{"dataset": "retinal OCT scans (Kermany 2017)", "image_size": 96, "translate": 0.12, "targets": ["finding"], "init": "trunc_normal_002", "lr": 0.0046, "beta1": 0.9, "beta2": 0.999, "cautious_weight_decay": true, "ema_decay": 0.995}
Rows from block 5, named by matrix and row number. Rows with one number belong to one channel. Each number is 50 + 10 x the weight over its row's rms, rounded and kept within 0 to 99. All counts start at 0. After the name is the row's rms in percent of the matrix's.
# r30: branch 2 reduce pointwise conv (model.blocks.5.r3.0.weight, 96x192x1x1), inputs 0-191
# b30: branch 2 3x3 conv (model.blocks.5.b3.0.weight, 144x96x3x3, transposed), outputs 0-17, a 3x3 kernel for each
r30.70 049:43 24 40 57 36 53 42 65 39 41 41 47 44 23 29 49 38 47 50 57 56 53 50 53 45 48 51 43 49 17 37 34 57 63 31 47 53 41 41 40 39 48 48 47 63 36 33 30 47 33 47 51 43 50 45 38 43 26 43 44 43 50 54 35 41 43 44 35 48 34 35 50 52 46 36 50 49 36 42 51 37 42 46 52 48 56 40 51 42 51 45 51 28 45 49 47 45 42 36 50 20 45 43 45 47 53 50 37 40 45 54 49 41 41 48 45 46 50 52 40 48 48 43 54 50 49 48 55 52 40 52 51 38 56 48 51 49 51 55 42 42 48 49 50 60 44 44 45 57 39 55 62 51 52 53 46 50 59 37 48 53 55 53 55 48 47 53 51 45 58 46 26 46 44 41 44 37 37 38 51 49 40 44 40 61 07 70 21 65 38 59 44
r30.71 054:52 25 25 52 39 58 44 57 42 45 45 46 52 17 19 49 31 55 47 54 55 50 54 57 39 46 58 43 46 27 48 39 53 65 43 50 48 36 31 43 43 45 48 57 62 25 51 48 48 33 50 46 38 48 48 42 43 26 42 49 41 48 52 35 48 47 46 43 45 35 35 42 49 44 36 47 53 38 36 43 44 45 47 50 47 56 43 49 45 52 43 52 31 45 53 47 47 43 43 52 17 48 44 47 50 50 51 43 37 46 50 49 34 41 47 43 44 50 51 45 46 56 48 54 53 52 49 52 51 51 54 52 55 51 49 60 52 50 55 51 47 56 48 50 60 55 51 48 58 47 59 64 49 52 53 48 53 62 47 46 48 56 54 60 50 52 56 52 44 58 45 21 44 40 40 54 33 36 40 49 42 48 44 39 61 12 73 17 59 35 62 44
r30.72 100:62 58 51 52 36 44 40 23 39 58 47 26 44 56 71 45 49 37 34 41 51 41 51 41 28 43 49 46 33 66 42 43 49 44 63 43 41 49 49 60 64 45 46 39 48 71 66 64 60 52 54 30 26 39 48 22 65 55 27 55 60 55 48 49 63 66 45 36 31 57 53 30 51 38 57 31 50 62 66 55 42 53 55 54 51 46 60 52 51 49 50 47 56 57 54 45 39 58 40 49 55 53 37 56 34 34 45 38 61 36 42 38 51 64 49 34 46 47 46 57 48 49 47 51 38 50 47 48 47 55 48 54 36 54 37 52 41 50 50 58 36 58 52 50 53 41 50 53 58 42 55 51 34 49 40 45 50 36 65 45 43 52 48 52 51 53 53 30 47 44 43 53 39 41 39 40 49 46 25 41 33 44 65 33 69 40 47 46 48 47 48 49
r30.73 105:42 31 45 50 45 55 50 59 43 37 43 76 46 43 39 51 57 45 68 41 49 83 48 42 99 54 51 64 94 45 51 41 42 46 30 52 48 68 49 37 36 48 55 62 54 34 40 43 52 50 43 44 57 46 52 69 48 51 53 45 49 60 52 47 47 43 52 71 47 44 49 56 43 50 57 54 49 71 53 42 72 45 44 46 50 47 50 49 52 49 58 45 46 62 54 52 53 55 64 50 44 51 62 67 68 60 52 65 44 50 53 45 40 48 54 47 57 53 59 46 53 50 40 47 59 43 53 49 55 44 46 52 49 54 54 50 59 51 53 56 55 46 51 50 53 59 42 50 53 41 49 53 50 46 39 46 53 42 43 54 54 47 54 51 54 48 43 47 60 54 42 46 63 50 43 60 68 56 65 56 39 53 35 45 48 44 80 48 55 51 48 65
r30.74 095:62 47 49 43 56 38 57 48 36 51 41 62 43 53 51 55 51 39 58 32 52 69 52 53 58 70 71 88 62 56 41 36 27 32 54 41 40 78 55 55 46 44 70 36 40 48 59 58 55 44 49 40 32 51 52 39 73 56 48 48 45 71 54 52 61 64 47 52 39 51 53 39 58 61 65 53 53 71 58 57 50 49 48 53 52 49 46 53 51 48 71 49 58 78 52 52 47 77 47 60 48 55 62 59 56 53 52 46 50 42 67 53 42 61 63 46 70 55 66 57 51 46 45 44 50 46 54 51 54 59 51 50 62 61 54 66 60 48 52 52 62 46 50 53 46 72 49 54 49 49 44 39 53 45 48 54 52 59 51 52 54 41 47 51 55 52 49 54 65 41 53 56 52 49 54 45 62 71 42 50 51 49 52 45 51 48 47 54 42 68 47 85
r30.75 051:44 36 29 40 50 48 47 38 31 40 42 48 46 31 28 32 34 42 48 40 47 56 43 52 44 48 53 54 50 36 44 46 54 44 37 45 40 55 36 36 40 41 47 47 48 24 43 52 36 34 48 31 38 44 42 24 39 44 39 46 36 44 42 56 42 44 47 33 35 39 46 11 42 37 40 52 49 51 36 41 39 48 43 45 48 51 46 47 49 49 43 53 52 69 41 41 45 31 29 46 31 48 52 41 49 49 48 33 46 50 53 49 26 40 37 40 44 38 41 34 52 43 44 46 60 46 46 47 40 39 49 44 48 36 61 51 49 51 47 59 32 42 43 52 49 45 46 46 50 38 47 50 61 47 58 42 47 61 42 63 71 53 50 49 37 46 42 62 46 38 50 42 33 36 51 42 46 45 51 38 53 49 52 48 34 49 30 46 45 44 55 47
r30.76 112:52 52 46 50 33 37 35 40 36 99 38 43 34 50 63 40 36 43 37 39 69 38 59 53 48 44 44 44 42 71 33 39 47 44 68 36 41 45 37 91 54 48 51 36 63 57 60 53 57 50 60 36 42 49 50 44 53 50 46 58 56 59 45 46 61 59 49 44 39 53 47 40 58 41 57 41 43 59 64 60 45 53 59 62 54 54 56 58 54 53 52 46 50 45 53 52 53 51 49 50 48 53 46 62 45 45 49 46 57 43 44 51 53 55 46 52 44 43 44 59 49 51 45 56 60 54 54 41 51 51 42 54 54 55 62 42 53 45 40 47 49 53 54 50 54 55 55 53 55 43 56 49 49 54 48 52 45 38 64 55 54 57 45 39 53 48 42 49 39 58 52 51 46 45 52 25 44 53 30 51 42 52 68 41 97 41 40 46 64 54 52 55
r30.77 102:28 68 67 48 46 51 44 38 44 32 45 42 54 71 78 50 51 51 45 44 43 40 45 20 38 27 33 36 38 71 53 54 48 44 51 46 44 31 51 42 50 63 29 46 43 83 44 47 74 61 50 52 61 47 54 63 41 45 59 45 65 57 45 38 52 42 59 56 54 49 52 63 49 55 48 62 49 60 54 43 56 55 60 46 45 45 57 44 52 47 43 46 45 63 41 53 53 46 58 40 59 47 52 66 39 46 52 57 39 63 35 50 59 46 48 55 49 48 39 36 52 33 53 48 50 49 52 43 41 49 44 44 48 33 52 35 52 51 36 44 43 48 47 52 45 53 44 52 46 43 46 48 55 48 47 53 33 38 35 55 46 46 48 33 41 43 33 52 46 46 39 60 55 55 45 53 48 45 58 50 39 49 35 46 31 65 76 65 40 44 22 42
r30.78 077:52 65 58 40 34 58 43 47 56 56 53 32 56 61 74 46 55 49 37 50 52 28 46 44 22 40 47 38 15 53 53 57 50 57 45 55 47 42 51 58 45 36 45 56 52 76 47 47 48 54 53 36 29 45 46 15 49 50 35 49 58 45 49 53 53 54 44 16 38 54 46 26 50 36 61 30 46 71 67 47 37 49 48 53 50 43 53 49 50 48 43 53 50 35 46 44 43 37 31 47 53 49 34 51 43 43 50 27 56 35 44 41 62 55 38 38 38 45 44 52 53 52 51 53 36 50 50 51 41 42 50 44 56 39 40 48 51 51 53 55 45 47 46 50 51 47 50 51 51 57 53 55 49 52 53 47 52 51 47 44 40 60 52 55 42 51 55 43 42 44 47 42 35 34 41 52 45 39 28 39 48 33 59 29 57 36 51 38 53 39 47 41
r30.79 115:48 61 57 44 49 51 29 28 43 55 49 36 51 73 72 46 44 54 42 47 50 39 50 42 37 37 45 40 34 99 51 53 54 47 76 47 47 39 46 52 60 54 41 47 42 69 73 72 57 64 46 48 50 54 48 49 51 44 36 58 63 52 48 47 57 57 62 52 44 36 40 56 43 56 39 58 51 43 42 46 50 63 74 42 45 36 69 43 56 44 52 39 49 53 61 51 49 53 53 51 39 50 52 62 37 48 50 55 42 55 38 58 47 47 50 44 46 51 46 44 54 39 45 44 59 50 50 48 37 40 46 44 44 47 60 57 51 51 43 62 24 39 45 50 39 35 43 49 38 41 40 41 59 47 48 40 48 52 48 66 65 49 50 48 48 47 46 62 40 44 51 63 50 49 51 48 42 40 56 50 41 61 56 51 48 65 47 63 40 43 56 44
r30.80 114:40 75 67 53 67 45 56 33 49 37 46 51 51 81 66 56 61 45 56 46 41 52 49 44 47 51 57 55 50 64 51 50 52 43 53 48 52 54 64 44 45 64 48 47 37 72 49 55 75 56 54 44 62 53 48 57 48 55 55 52 62 68 46 51 56 47 47 51 52 65 69 49 58 63 47 55 53 52 50 51 50 53 53 55 50 52 55 55 49 52 45 47 62 79 33 49 47 54 50 49 79 53 52 55 34 47 50 53 49 51 61 56 57 56 48 50 57 47 44 45 44 42 55 54 25 49 47 39 47 66 43 48 54 42 30 55 46 41 36 28 51 59 50 46 56 49 50 51 60 47 57 53 38 53 60 56 39 55 46 31 22 55 43 27 48 51 39 39 48 45 40 63 59 65 45 37 50 54 56 58 44 44 38 52 38 72 65 69 33 53 18 48
r30.81 111:37 78 64 53 56 44 46 19 50 47 50 45 52 86 79 53 56 40 50 43 47 55 52 38 44 45 50 55 51 86 52 53 57 44 61 48 47 53 56 52 52 63 46 41 45 79 56 62 69 63 52 46 53 56 49 53 52 58 47 54 66 65 49 52 56 52 52 48 49 58 61 56 57 67 47 51 48 54 51 53 47 60 60 51 51 47 60 53 55 49 51 48 61 77 38 51 49 56 49 52 66 52 52 62 35 44 50 50 50 55 52 59 55 55 50 49 54 50 46 48 48 32 52 54 43 49 47 42 41 48 41 40 46 39 46 51 48 46 33 40 40 53 47 45 53 48 42 51 54 36 53 51 51 54 57 52 36 53 42 48 43 57 46 29 44 50 36 49 50 46 40 75 57 63 46 38 56 57 58 56 32 49 44 48 45 69 59 79 36 54 14 51
r30.82 087:34 61 58 46 65 52 61 47 42 24 49 43 50 65 56 52 54 49 46 49 31 34 28 47 35 38 54 45 33 37 46 47 45 49 17 43 49 37 55 25 12 62 37 48 45 60 37 40 69 55 52 46 44 35 46 42 46 48 41 40 60 46 39 47 51 50 45 37 47 59 52 44 39 42 54 30 48 49 56 34 42 46 44 47 39 45 50 39 48 43 36 52 48 35 39 42 45 42 37 47 66 46 40 52 32 37 47 35 48 46 42 34 63 52 35 40 45 29 34 33 47 45 49 42 47 50 51 45 42 55 48 44 40 39 45 42 51 47 41 40 48 48 45 51 45 56 54 52 45 49 44 46 49 43 46 50 42 47 47 44 39 43 48 34 43 43 42 47 51 45 60 47 45 57 63 34 26 35 45 47 62 45 52 61 28 58 37 54 44 43 48 38
r30.83 100:47 45 56 52 57 47 60 54 48 45 51 67 51 52 49 58 56 43 65 39 51 75 51 49 64 68 66 94 67 53 50 47 38 40 40 49 47 81 58 51 33 49 63 46 45 45 47 51 67 42 48 49 41 54 53 47 64 57 55 48 42 82 54 55 56 52 44 55 48 55 60 48 55 67 57 51 52 69 51 53 53 47 41 51 51 49 41 54 48 50 67 46 59 97 52 54 49 71 48 64 54 55 63 65 55 60 54 48 48 42 73 58 46 58 60 51 73 54 62 51 50 45 43 45 54 42 53 49 47 58 51 43 43 50 51 63 59 51 49 54 52 54 45 55 53 66 48 53 58 39 52 41 48 44 47 50 51 63 39 50 47 42 50 49 46 52 50 48 66 45 47 53 57 53 50 48 62 72 46 53 42 46 41 46 50 51 57 56 45 67 46 80
r30.84 104:39 52 42 74 61 46 50 36 38 58 42 65 47 49 40 40 52 51 60 44 58 42 72 49 69 51 57 42 47 55 55 42 56 45 67 51 46 39 50 55 62 60 50 61 70 41 55 58 42 51 49 32 63 46 45 62 47 51 46 63 50 52 41 60 55 53 53 55 41 52 52 43 62 29 46 56 46 49 46 65 54 53 51 53 62 57 52 62 51 55 48 55 54 45 42 43 50 46 56 46 47 53 55 50 58 46 50 57 63 55 61 45 36 60 44 44 49 38 46 64 47 64 49 71 60 50 45 43 50 58 45 55 58 54 48 46 48 46 40 25 51 72 53 50 88 39 57 50 79 55 78 75 42 69 54 44 38 46 58 41 44 78 54 35 54 53 40 44 39 64 55 52 63 64 60 42 37 41 62 65 51 66 56 63 58 53 47 47 56 42 38 44
r30.85 095:76 46 30 59 27 53 35 40 55 60 46 33 55 35 48 53 34 60 36 45 57 29 54 67 30 46 67 34 31 50 56 55 53 52 71 60 45 32 43 61 75 48 50 62 52 49 73 55 58 45 57 48 27 49 50 25 60 52 49 51 52 65 50 57 55 60 42 30 41 56 51 31 48 48 55 39 53 55 55 48 39 48 50 54 47 55 53 47 49 53 50 49 55 43 52 51 48 56 30 48 46 50 37 64 46 43 48 32 56 36 56 45 49 54 48 46 54 48 47 47 50 52 50 55 53 53 52 43 54 58 46 56 58 62 43 58 52 49 49 60 54 63 55 55 62 50 52 50 60 54 59 53 40 55 43 51 50 58 64 48 47 55 50 55 59 54 57 38 41 53 52 35 46 45 45 55 41 50 19 47 39 41 69 24 64 22 54 28 55 54 43 60
r30.86 107:44 54 50 50 68 45 62 54 34 25 42 55 41 58 44 48 45 44 51 48 39 46 42 43 50 40 53 41 40 39 39 37 43 47 34 37 51 28 46 26 41 65 30 42 39 43 49 47 61 45 46 47 48 40 45 52 35 40 47 39 48 46 34 39 42 39 47 50 50 52 47 53 33 39 42 43 52 29 40 27 51 45 42 42 41 45 43 40 47 44 33 46 40 37 44 43 45 37 48 52 54 45 52 45 51 46 47 47 45 53 50 45 52 43 35 40 41 31 36 31 46 41 38 42 67 43 45 45 45 55 42 41 36 39 53 35 49 48 38 32 49 53 45 57 50 51 47 45 51 45 47 46 48 41 31 46 37 42 45 47 49 37 47 29 44 39 31 43 45 45 65 44 49 58 67 37 25 25 55 50 68 55 45 66 29 55 42 49 48 37 55 27
r30.87 115:47 57 54 49 50 43 53 42 34 36 47 45 40 63 57 47 51 40 46 52 46 48 41 34 40 31 35 38 41 53 38 41 56 59 47 40 48 29 47 44 49 56 34 43 61 57 56 59 56 54 47 52 36 35 42 40 46 44 29 50 52 42 37 46 46 49 51 42 47 53 41 45 44 37 44 36 47 37 46 46 45 49 47 46 50 48 51 43 51 50 41 61 45 46 40 41 41 44 40 44 51 44 48 54 47 34 44 40 52 50 34 39 55 46 37 25 41 32 39 46 57 32 28 48 79 38 45 49 34 29 45 38 36 41 69 37 56 56 42 59 31 46 37 50 52 43 41 42 48 29 47 47 68 50 45 30 36 49 37 71 76 51 52 42 37 37 32 68 46 49 54 52 46 50 58 37 42 33 61 46 50 59 48 58 37 58 34 54 51 37 56 40
r30.88 103:34 71 62 47 48 50 40 19 48 42 49 43 55 80 73 47 48 55 48 44 44 41 47 35 37 29 43 34 34 84 56 54 58 41 65 50 46 31 50 45 54 60 32 48 42 78 58 57 67 66 53 51 63 57 50 57 44 48 51 53 67 54 47 46 54 48 64 51 52 48 50 65 51 56 45 70 52 55 46 49 51 62 65 48 47 48 64 46 54 50 45 47 51 60 38 54 55 49 53 50 53 49 50 62 43 41 52 55 47 68 43 63 53 43 51 56 51 47 45 44 51 27 51 50 49 50 49 42 42 42 41 44 55 41 50 40 51 47 32 41 42 47 49 47 47 44 41 50 47 43 47 51 55 52 54 51 30 42 39 55 45 55 47 27 46 45 31 56 46 44 41 61 54 56 44 45 45 43 59 51 32 54 45 50 35 70 62 67 35 42 20 40
r30.89 090:56 68 65 48 54 44 55 13 46 38 47 47 49 74 77 57 56 44 52 46 39 60 45 48 40 58 62 65 49 83 50 47 56 43 63 48 50 61 60 45 53 56 54 42 32 72 66 65 73 66 50 49 49 57 48 47 57 70 40 51 71 62 51 60 57 57 52 47 48 60 64 58 58 63 57 51 52 63 60 53 50 62 56 49 48 48 63 51 57 50 54 51 70 79 45 51 47 59 49 58 63 55 51 63 42 45 49 50 54 52 57 57 53 59 53 42 58 51 51 46 48 35 48 47 46 49 51 45 48 58 45 46 61 47 52 61 52 45 44 47 54 52 50 49 51 62 47 54 52 47 51 47 51 49 47 54 43 56 48 49 51 48 44 39 51 52 42 54 67 33 47 77 46 52 50 40 52 64 46 44 34 51 53 48 37 65 47 77 21 63 28 61
b30.70 052:51 52 52 49 56 55 45 50 48 62 56 58 52 46 50 59 54 54 59 57 56 52 51 48 52 48 48 44 41 42 53 44 49 55 45 51 93 50 63 85 54 63 93 52 57 50 46 29 40 36 22 56 51 41 48 53 45 50 46 41 49 50 47 55 52 50 53 51 46 57 55 50 98 54 61 90 62 65 86 66 60 47 46 46 44 39 44 49 46 52 55 52 59 47 47 55 51 45 51 47 47 49 49 45 50 51 50 54 35 29 47 45 44 54 44 40 55 50 46 55 47 43 50 52 45 52 37 19 38 46 31 52 45 32 63 43 40 38 45 46 42 53 51 50 70 51 67 50 32 38 83 54 47 48 58 50 43 48 48 50 53 54
b30.71 050:51 52 55 51 50 55 45 42 44 66 66 61 55 56 49 62 62 59 55 55 52 52 50 50 49 50 47 42 36 42 52 41 45 51 47 54 89 48 65 94 57 58 99 58 45 51 47 37 44 34 32 40 31 28 49 49 49 47 45 44 51 48 49 51 51 47 54 51 48 54 51 47 86 46 61 87 57 54 87 62 49 47 46 50 38 43 42 48 46 51 51 54 61 42 41 52 45 43 50 49 46 44 47 50 50 51 52 53 39 36 49 44 41 54 45 45 54 53 53 56 49 42 45 48 46 48 36 24 38 41 27 49 52 43 73 46 44 43 49 43 42 52 47 47 68 62 75 54 42 40 83 62 45 46 53 50 43 46 45 51 59 58
b30.72 077:46 43 48 56 52 54 65 54 58 49 52 54 49 49 50 60 61 63 49 45 43 49 46 45 49 48 47 52 57 49 39 48 40 46 53 44 24 58 47 41 60 39 44 75 47 67 57 68 53 51 53 41 42 39 52 47 50 49 49 47 48 45 45 47 54 53 39 46 51 44 46 52 23 50 49 46 62 47 32 69 47 50 53 49 52 52 46 40 35 34 37 49 44 50 59 57 57 66 63 53 51 49 55 54 55 49 42 40 57 64 50 44 48 30 51 48 33 52 50 50 48 45 44 39 36 40 53 56 53 46 53 40 64 69 49 57 58 55 46 50 49 43 47 46 44 60 53 30 61 64 04 75 88 47 46 50 44 44 45 39 42 45
b30.73 136:58 52 51 49 45 47 47 44 47 48 51 50 62 70 59 47 48 47 45 49 46 45 46 43 46 40 37 40 41 47 47 47 54 49 51 59 64 48 44 56 43 46 55 39 49 41 44 52 34 38 33 45 46 43 45 45 46 46 47 46 46 45 44 44 47 48 51 50 50 51 49 44 64 54 49 58 47 47 59 41 44 35 43 50 32 40 42 38 44 45 29 23 34 45 50 51 49 54 45 41 42 51 34 38 44 42 46 52 47 48 47 44 48 51 43 47 60 35 39 44 35 42 43 40 44 44 50 57 60 44 45 53 42 38 50 48 43 44 46 45 42 50 48 48 20 51 63 27 58 73 37 44 60 33 39 49 40 58 70 37 37 41
b30.74 102:59 48 50 53 48 50 54 52 54 45 45 48 56 52 53 44 41 44 40 45 36 43 45 38 50 46 44 47 51 48 33 42 43 47 56 58 59 43 34 48 50 51 43 55 59 40 49 65 33 39 33 47 49 46 45 44 41 43 49 44 43 45 42 40 45 49 47 51 56 53 53 57 56 49 44 47 48 50 44 49 54 53 50 60 50 53 55 49 51 52 26 24 32 64 60 62 59 61 54 49 49 53 47 48 56 51 49 50 48 52 44 49 55 38 52 51 51 44 44 54 47 50 51 48 47 54 52 59 53 48 56 46 54 50 49 49 48 50 52 54 49 51 52 54 26 45 57 27 59 87 12 40 71 44 45 51 51 62 77 31 32 44
b30.75 049:48 45 47 59 56 50 57 53 53 54 52 50 52 49 46 60 59 55 55 55 56 47 42 44 46 45 42 53 44 50 51 45 51 51 48 49 84 65 79 65 53 75 57 49 65 43 49 29 46 52 35 62 69 61 49 53 48 47 48 44 46 50 49 50 53 51 50 49 51 50 51 51 82 62 79 63 57 76 56 53 70 59 51 56 60 51 58 65 50 56 55 51 57 44 42 53 53 48 60 52 49 50 58 52 55 65 57 57 38 44 52 47 49 60 44 46 53 62 52 58 59 53 60 57 50 55 45 39 54 50 48 55 48 52 59 43 45 42 53 53 52 62 58 57 74 84 91 29 47 70 44 72 86 57 56 53 52 49 51 63 63 59
b30.76 131:51 49 50 56 57 50 48 47 45 47 46 48 52 53 51 56 62 61 42 45 51 50 54 59 55 55 57 47 43 44 57 54 48 49 49 47 44 48 55 46 42 43 61 49 40 58 53 53 72 71 71 54 49 40 47 50 52 51 50 53 50 48 51 50 50 53 51 48 52 49 46 46 38 49 59 45 39 39 63 55 43 43 47 45 37 44 37 37 38 32 42 43 42 52 46 53 50 51 48 49 53 47 47 54 52 40 44 37 55 56 53 51 51 48 48 48 47 49 53 47 36 40 36 34 35 30 45 44 42 58 54 55 62 60 59 59 58 60 54 53 57 33 34 36 60 54 41 65 58 45 52 59 56 42 46 43 43 47 45 41 49 47
b30.77 097:49 54 58 35 37 46 44 43 46 42 37 42 49 48 45 32 28 24 43 44 46 53 49 50 47 43 50 47 63 54 49 52 47 48 49 47 15 62 61 16 61 63 33 63 58 37 28 35 42 34 38 56 60 66 48 46 48 50 47 48 49 48 48 46 48 51 41 48 51 44 51 52 18 53 59 26 69 68 34 62 57 43 51 41 52 59 51 50 54 51 40 46 40 44 63 44 44 51 47 38 41 35 50 56 47 55 56 52 65 60 24 50 46 47 47 47 51 45 51 46 54 56 51 51 53 54 55 56 42 39 45 40 30 36 35 39 36 40 40 38 39 62 60 60 29 50 50 37 63 50 47 56 40 50 42 52 48 46 38 50 46 47
b30.78 061:43 40 38 51 46 47 59 54 54 53 53 48 51 52 44 55 57 51 57 53 52 51 50 47 47 45 49 50 48 57 44 48 52 49 48 45 46 68 52 46 50 50 46 45 43 41 26 19 42 26 28 50 48 45 50 48 49 47 47 47 47 47 46 48 51 52 44 45 42 44 50 49 50 65 49 52 56 48 37 42 41 54 49 46 49 45 41 46 41 43 59 63 55 47 57 53 60 62 56 51 49 45 54 50 53 53 48 49 54 55 53 48 48 53 48 49 47 55 47 52 49 46 49 46 42 46 50 53 59 29 36 49 47 52 48 44 43 44 44 47 46 49 54 50 51 80 72 17 55 59 12 56 71 57 51 46 53 52 46 57 52 52
b30.79 121:52 59 65 49 52 55 44 46 45 47 41 46 48 44 51 40 41 46 45 46 46 44 44 46 41 39 43 42 46 34 56 51 47 55 54 49 38 60 72 26 52 64 47 59 56 72 62 60 69 73 69 48 50 52 51 51 49 52 50 49 48 45 44 49 50 51 44 46 54 39 44 50 28 52 73 25 52 62 53 58 58 36 42 32 36 42 34 44 52 43 39 43 42 51 54 57 46 49 57 37 39 26 42 50 42 51 54 47 61 53 31 57 49 46 51 50 47 48 52 44 43 43 35 48 52 49 39 38 27 57 51 50 60 55 52 61 60 57 52 53 54 39 40 46 46 33 29 53 44 40 54 60 53 47 47 47 44 50 47 45 53 45
b30.80 121:42 47 55 47 49 58 53 55 60 35 31 38 43 38 46 32 27 34 37 39 36 51 51 44 50 47 50 48 65 55 36 41 39 38 38 37 21 54 54 28 60 62 33 60 58 36 34 52 43 39 39 60 65 61 48 45 47 53 53 52 50 47 48 36 42 45 42 49 52 46 53 59 15 42 55 30 67 68 38 59 60 50 46 41 52 52 42 55 56 49 33 34 30 51 58 46 50 52 50 52 50 46 48 50 43 56 53 47 59 62 29 47 47 40 37 35 42 45 45 41 51 52 44 53 53 54 61 66 52 46 53 43 28 27 29 34 40 40 43 47 39 57 59 57 34 51 55 51 62 59 48 48 47 59 51 59 58 51 53 45 40 41
b30.81 108:47 51 60 48 49 59 50 51 56 36 31 38 46 42 47 33 31 36 30 35 32 38 40 37 49 41 49 44 62 50 41 43 39 43 45 40 20 59 61 19 65 70 32 64 61 44 42 56 51 50 47 59 59 56 46 42 46 47 48 46 48 44 43 38 44 48 40 48 54 42 50 55 13 45 64 19 68 73 33 62 61 43 42 37 46 51 41 51 49 45 33 32 31 53 61 54 50 54 54 46 47 41 45 48 41 52 52 45 63 66 28 50 48 41 41 41 45 42 45 40 48 50 44 50 49 50 58 68 49 50 57 44 38 37 36 47 49 50 43 46 47 50 51 51 31 47 54 44 62 62 39 50 49 53 48 55 48 47 49 43 40 35
b30.82 075:39 39 37 45 46 46 56 52 53 46 44 42 44 46 38 44 42 39 61 58 60 50 51 52 46 44 51 55 64 65 50 52 56 44 42 41 35 52 43 49 57 63 35 52 60 36 27 20 28 19 26 54 54 64 51 49 53 44 46 44 46 49 49 53 56 57 44 46 44 48 53 57 53 51 41 53 60 59 32 49 58 52 54 55 53 53 52 52 50 55 67 71 57 42 48 35 50 53 43 51 51 52 54 50 50 54 52 56 54 55 45 55 56 54 54 54 50 48 53 57 54 53 55 52 54 53 54 57 48 40 45 44 28 36 32 43 39 40 42 44 45 64 66 65 37 53 61 30 59 61 30 46 53 51 50 42 54 48 47 54 53 52
b30.83 096:56 48 51 50 44 52 50 49 53 44 42 46 57 55 53 38 37 41 38 43 39 46 45 38 51 43 42 43 51 48 39 44 48 47 52 56 58 42 38 47 52 55 43 52 55 28 38 60 31 31 22 52 48 46 47 47 44 45 50 47 47 46 46 40 46 49 50 52 56 53 54 51 56 49 46 45 52 55 45 48 50 49 48 61 44 48 53 51 52 52 31 25 32 60 59 58 52 58 48 47 48 57 44 45 52 50 50 50 46 55 43 50 53 40 46 50 56 41 44 51 49 50 49 50 51 55 55 65 57 51 58 48 42 39 44 48 47 50 53 53 46 56 52 50 25 49 64 30 71 96 20 41 63 42 41 53 49 61 77 35 31 39
b30.84 127:59 62 58 47 51 48 39 40 39 43 45 47 46 47 50 48 50 53 41 48 52 54 57 58 57 58 55 53 45 48 62 57 57 41 43 49 46 47 54 51 40 44 64 46 45 60 64 59 68 69 61 45 40 27 48 49 52 51 52 55 50 52 54 42 43 47 51 49 50 52 49 44 28 39 50 52 45 45 70 52 48 40 42 35 31 37 30 40 43 38 40 42 45 48 48 52 48 48 49 46 49 42 38 42 36 43 45 40 58 53 55 49 48 58 39 42 49 45 44 39 31 34 29 36 41 39 54 50 56 64 55 64 47 45 53 53 50 54 47 44 46 42 42 37 54 46 40 63 45 36 63 46 45 46 52 50 52 49 34 48 50 41
b30.85 090:57 50 53 51 48 46 49 43 43 55 61 60 45 47 47 59 67 59 53 53 49 61 62 60 57 57 54 49 35 40 45 45 45 41 47 46 51 38 48 58 36 31 68 59 50 66 60 66 52 46 59 30 23 24 53 52 51 55 54 53 48 50 50 48 51 51 44 42 48 53 50 49 47 44 51 58 39 24 60 56 44 51 51 52 39 49 51 20 25 23 43 51 53 47 43 50 57 58 54 50 47 49 50 56 60 36 41 42 42 40 55 37 35 36 47 48 40 58 62 59 41 44 45 29 30 31 46 33 47 43 34 36 62 68 61 56 52 57 51 43 49 32 32 34 59 59 54 55 58 55 46 58 63 46 46 49 44 45 57 28 39 51
b30.86 089:46 47 47 41 44 45 46 47 51 46 44 43 48 42 39 38 33 30 65 62 60 56 53 51 41 39 43 60 57 60 51 49 56 45 43 45 47 40 32 61 57 49 54 53 49 50 45 38 15 14 16 41 40 46 57 55 59 48 49 50 46 47 48 66 60 59 58 55 49 60 61 55 58 46 29 71 56 50 55 52 51 50 62 61 50 52 57 59 62 66 64 65 54 49 52 41 46 48 43 49 53 54 50 50 53 54 56 58 38 40 50 51 53 56 51 51 53 48 57 58 49 51 54 58 65 63 46 36 40 43 39 42 28 28 32 45 46 43 41 40 42 62 58 61 40 35 39 52 50 48 49 43 37 50 53 45 51 53 55 46 49 53
b30.87 078:48 49 48 45 44 49 44 43 47 57 50 47 52 48 42 39 37 31 61 56 56 52 48 47 48 47 50 45 53 49 56 62 61 56 57 58 45 61 57 41 54 64 41 58 63 60 60 50 35 38 47 41 45 51 54 52 55 50 51 47 49 46 49 61 60 56 51 48 49 47 49 51 55 57 51 41 50 60 42 55 65 55 57 60 60 65 67 43 47 55 64 63 56 46 52 45 55 56 44 46 50 50 55 56 57 47 48 49 46 47 42 51 55 49 53 59 55 57 56 60 61 64 67 51 54 57 42 43 29 48 52 51 54 58 53 58 55 55 49 49 52 58 53 56 42 50 61 31 51 63 50 57 50 46 44 47 52 52 53 46 51 51
b30.88 099:51 56 61 41 43 52 42 42 46 41 34 37 44 41 47 33 32 36 39 40 41 44 43 44 46 40 48 45 59 48 48 49 41 47 45 44 18 66 68 12 59 69 35 60 58 47 43 49 55 52 50 55 61 60 50 47 48 51 49 49 51 46 49 41 42 46 39 45 49 41 49 53 14 52 69 21 69 71 39 61 59 42 44 30 50 53 42 52 54 50 35 38 37 45 57 46 46 47 50 40 42 27 47 52 42 56 58 50 62 60 23 47 42 43 42 41 47 48 51 41 54 53 47 52 53 55 53 54 41 47 46 43 38 36 42 42 44 45 42 41 42 49 49 51 37 48 49 44 57 47 55 53 40 55 46 51 47 40 36 45 46 41
b30.89 086:49 47 55 55 53 60 55 57 62 39 36 44 52 45 52 41 34 37 36 36 33 40 40 35 51 43 48 43 56 46 31 37 34 47 49 44 34 49 48 36 70 67 36 72 65 40 37 57 44 42 39 64 62 62 46 44 44 50 50 46 51 48 46 41 49 51 45 50 57 47 53 62 28 43 54 32 70 72 35 64 65 54 49 51 54 55 50 52 49 50 25 26 30 57 62 59 55 57 57 54 52 50 52 53 50 53 54 49 56 61 33 51 50 40 51 43 45 46 46 49 55 54 50 54 51 54 55 64 50 46 55 42 42 40 38 44 47 45 50 53 48 56 58 57 29 46 54 40 60 72 23 50 58 56 49 57 53 55 62 43 39 41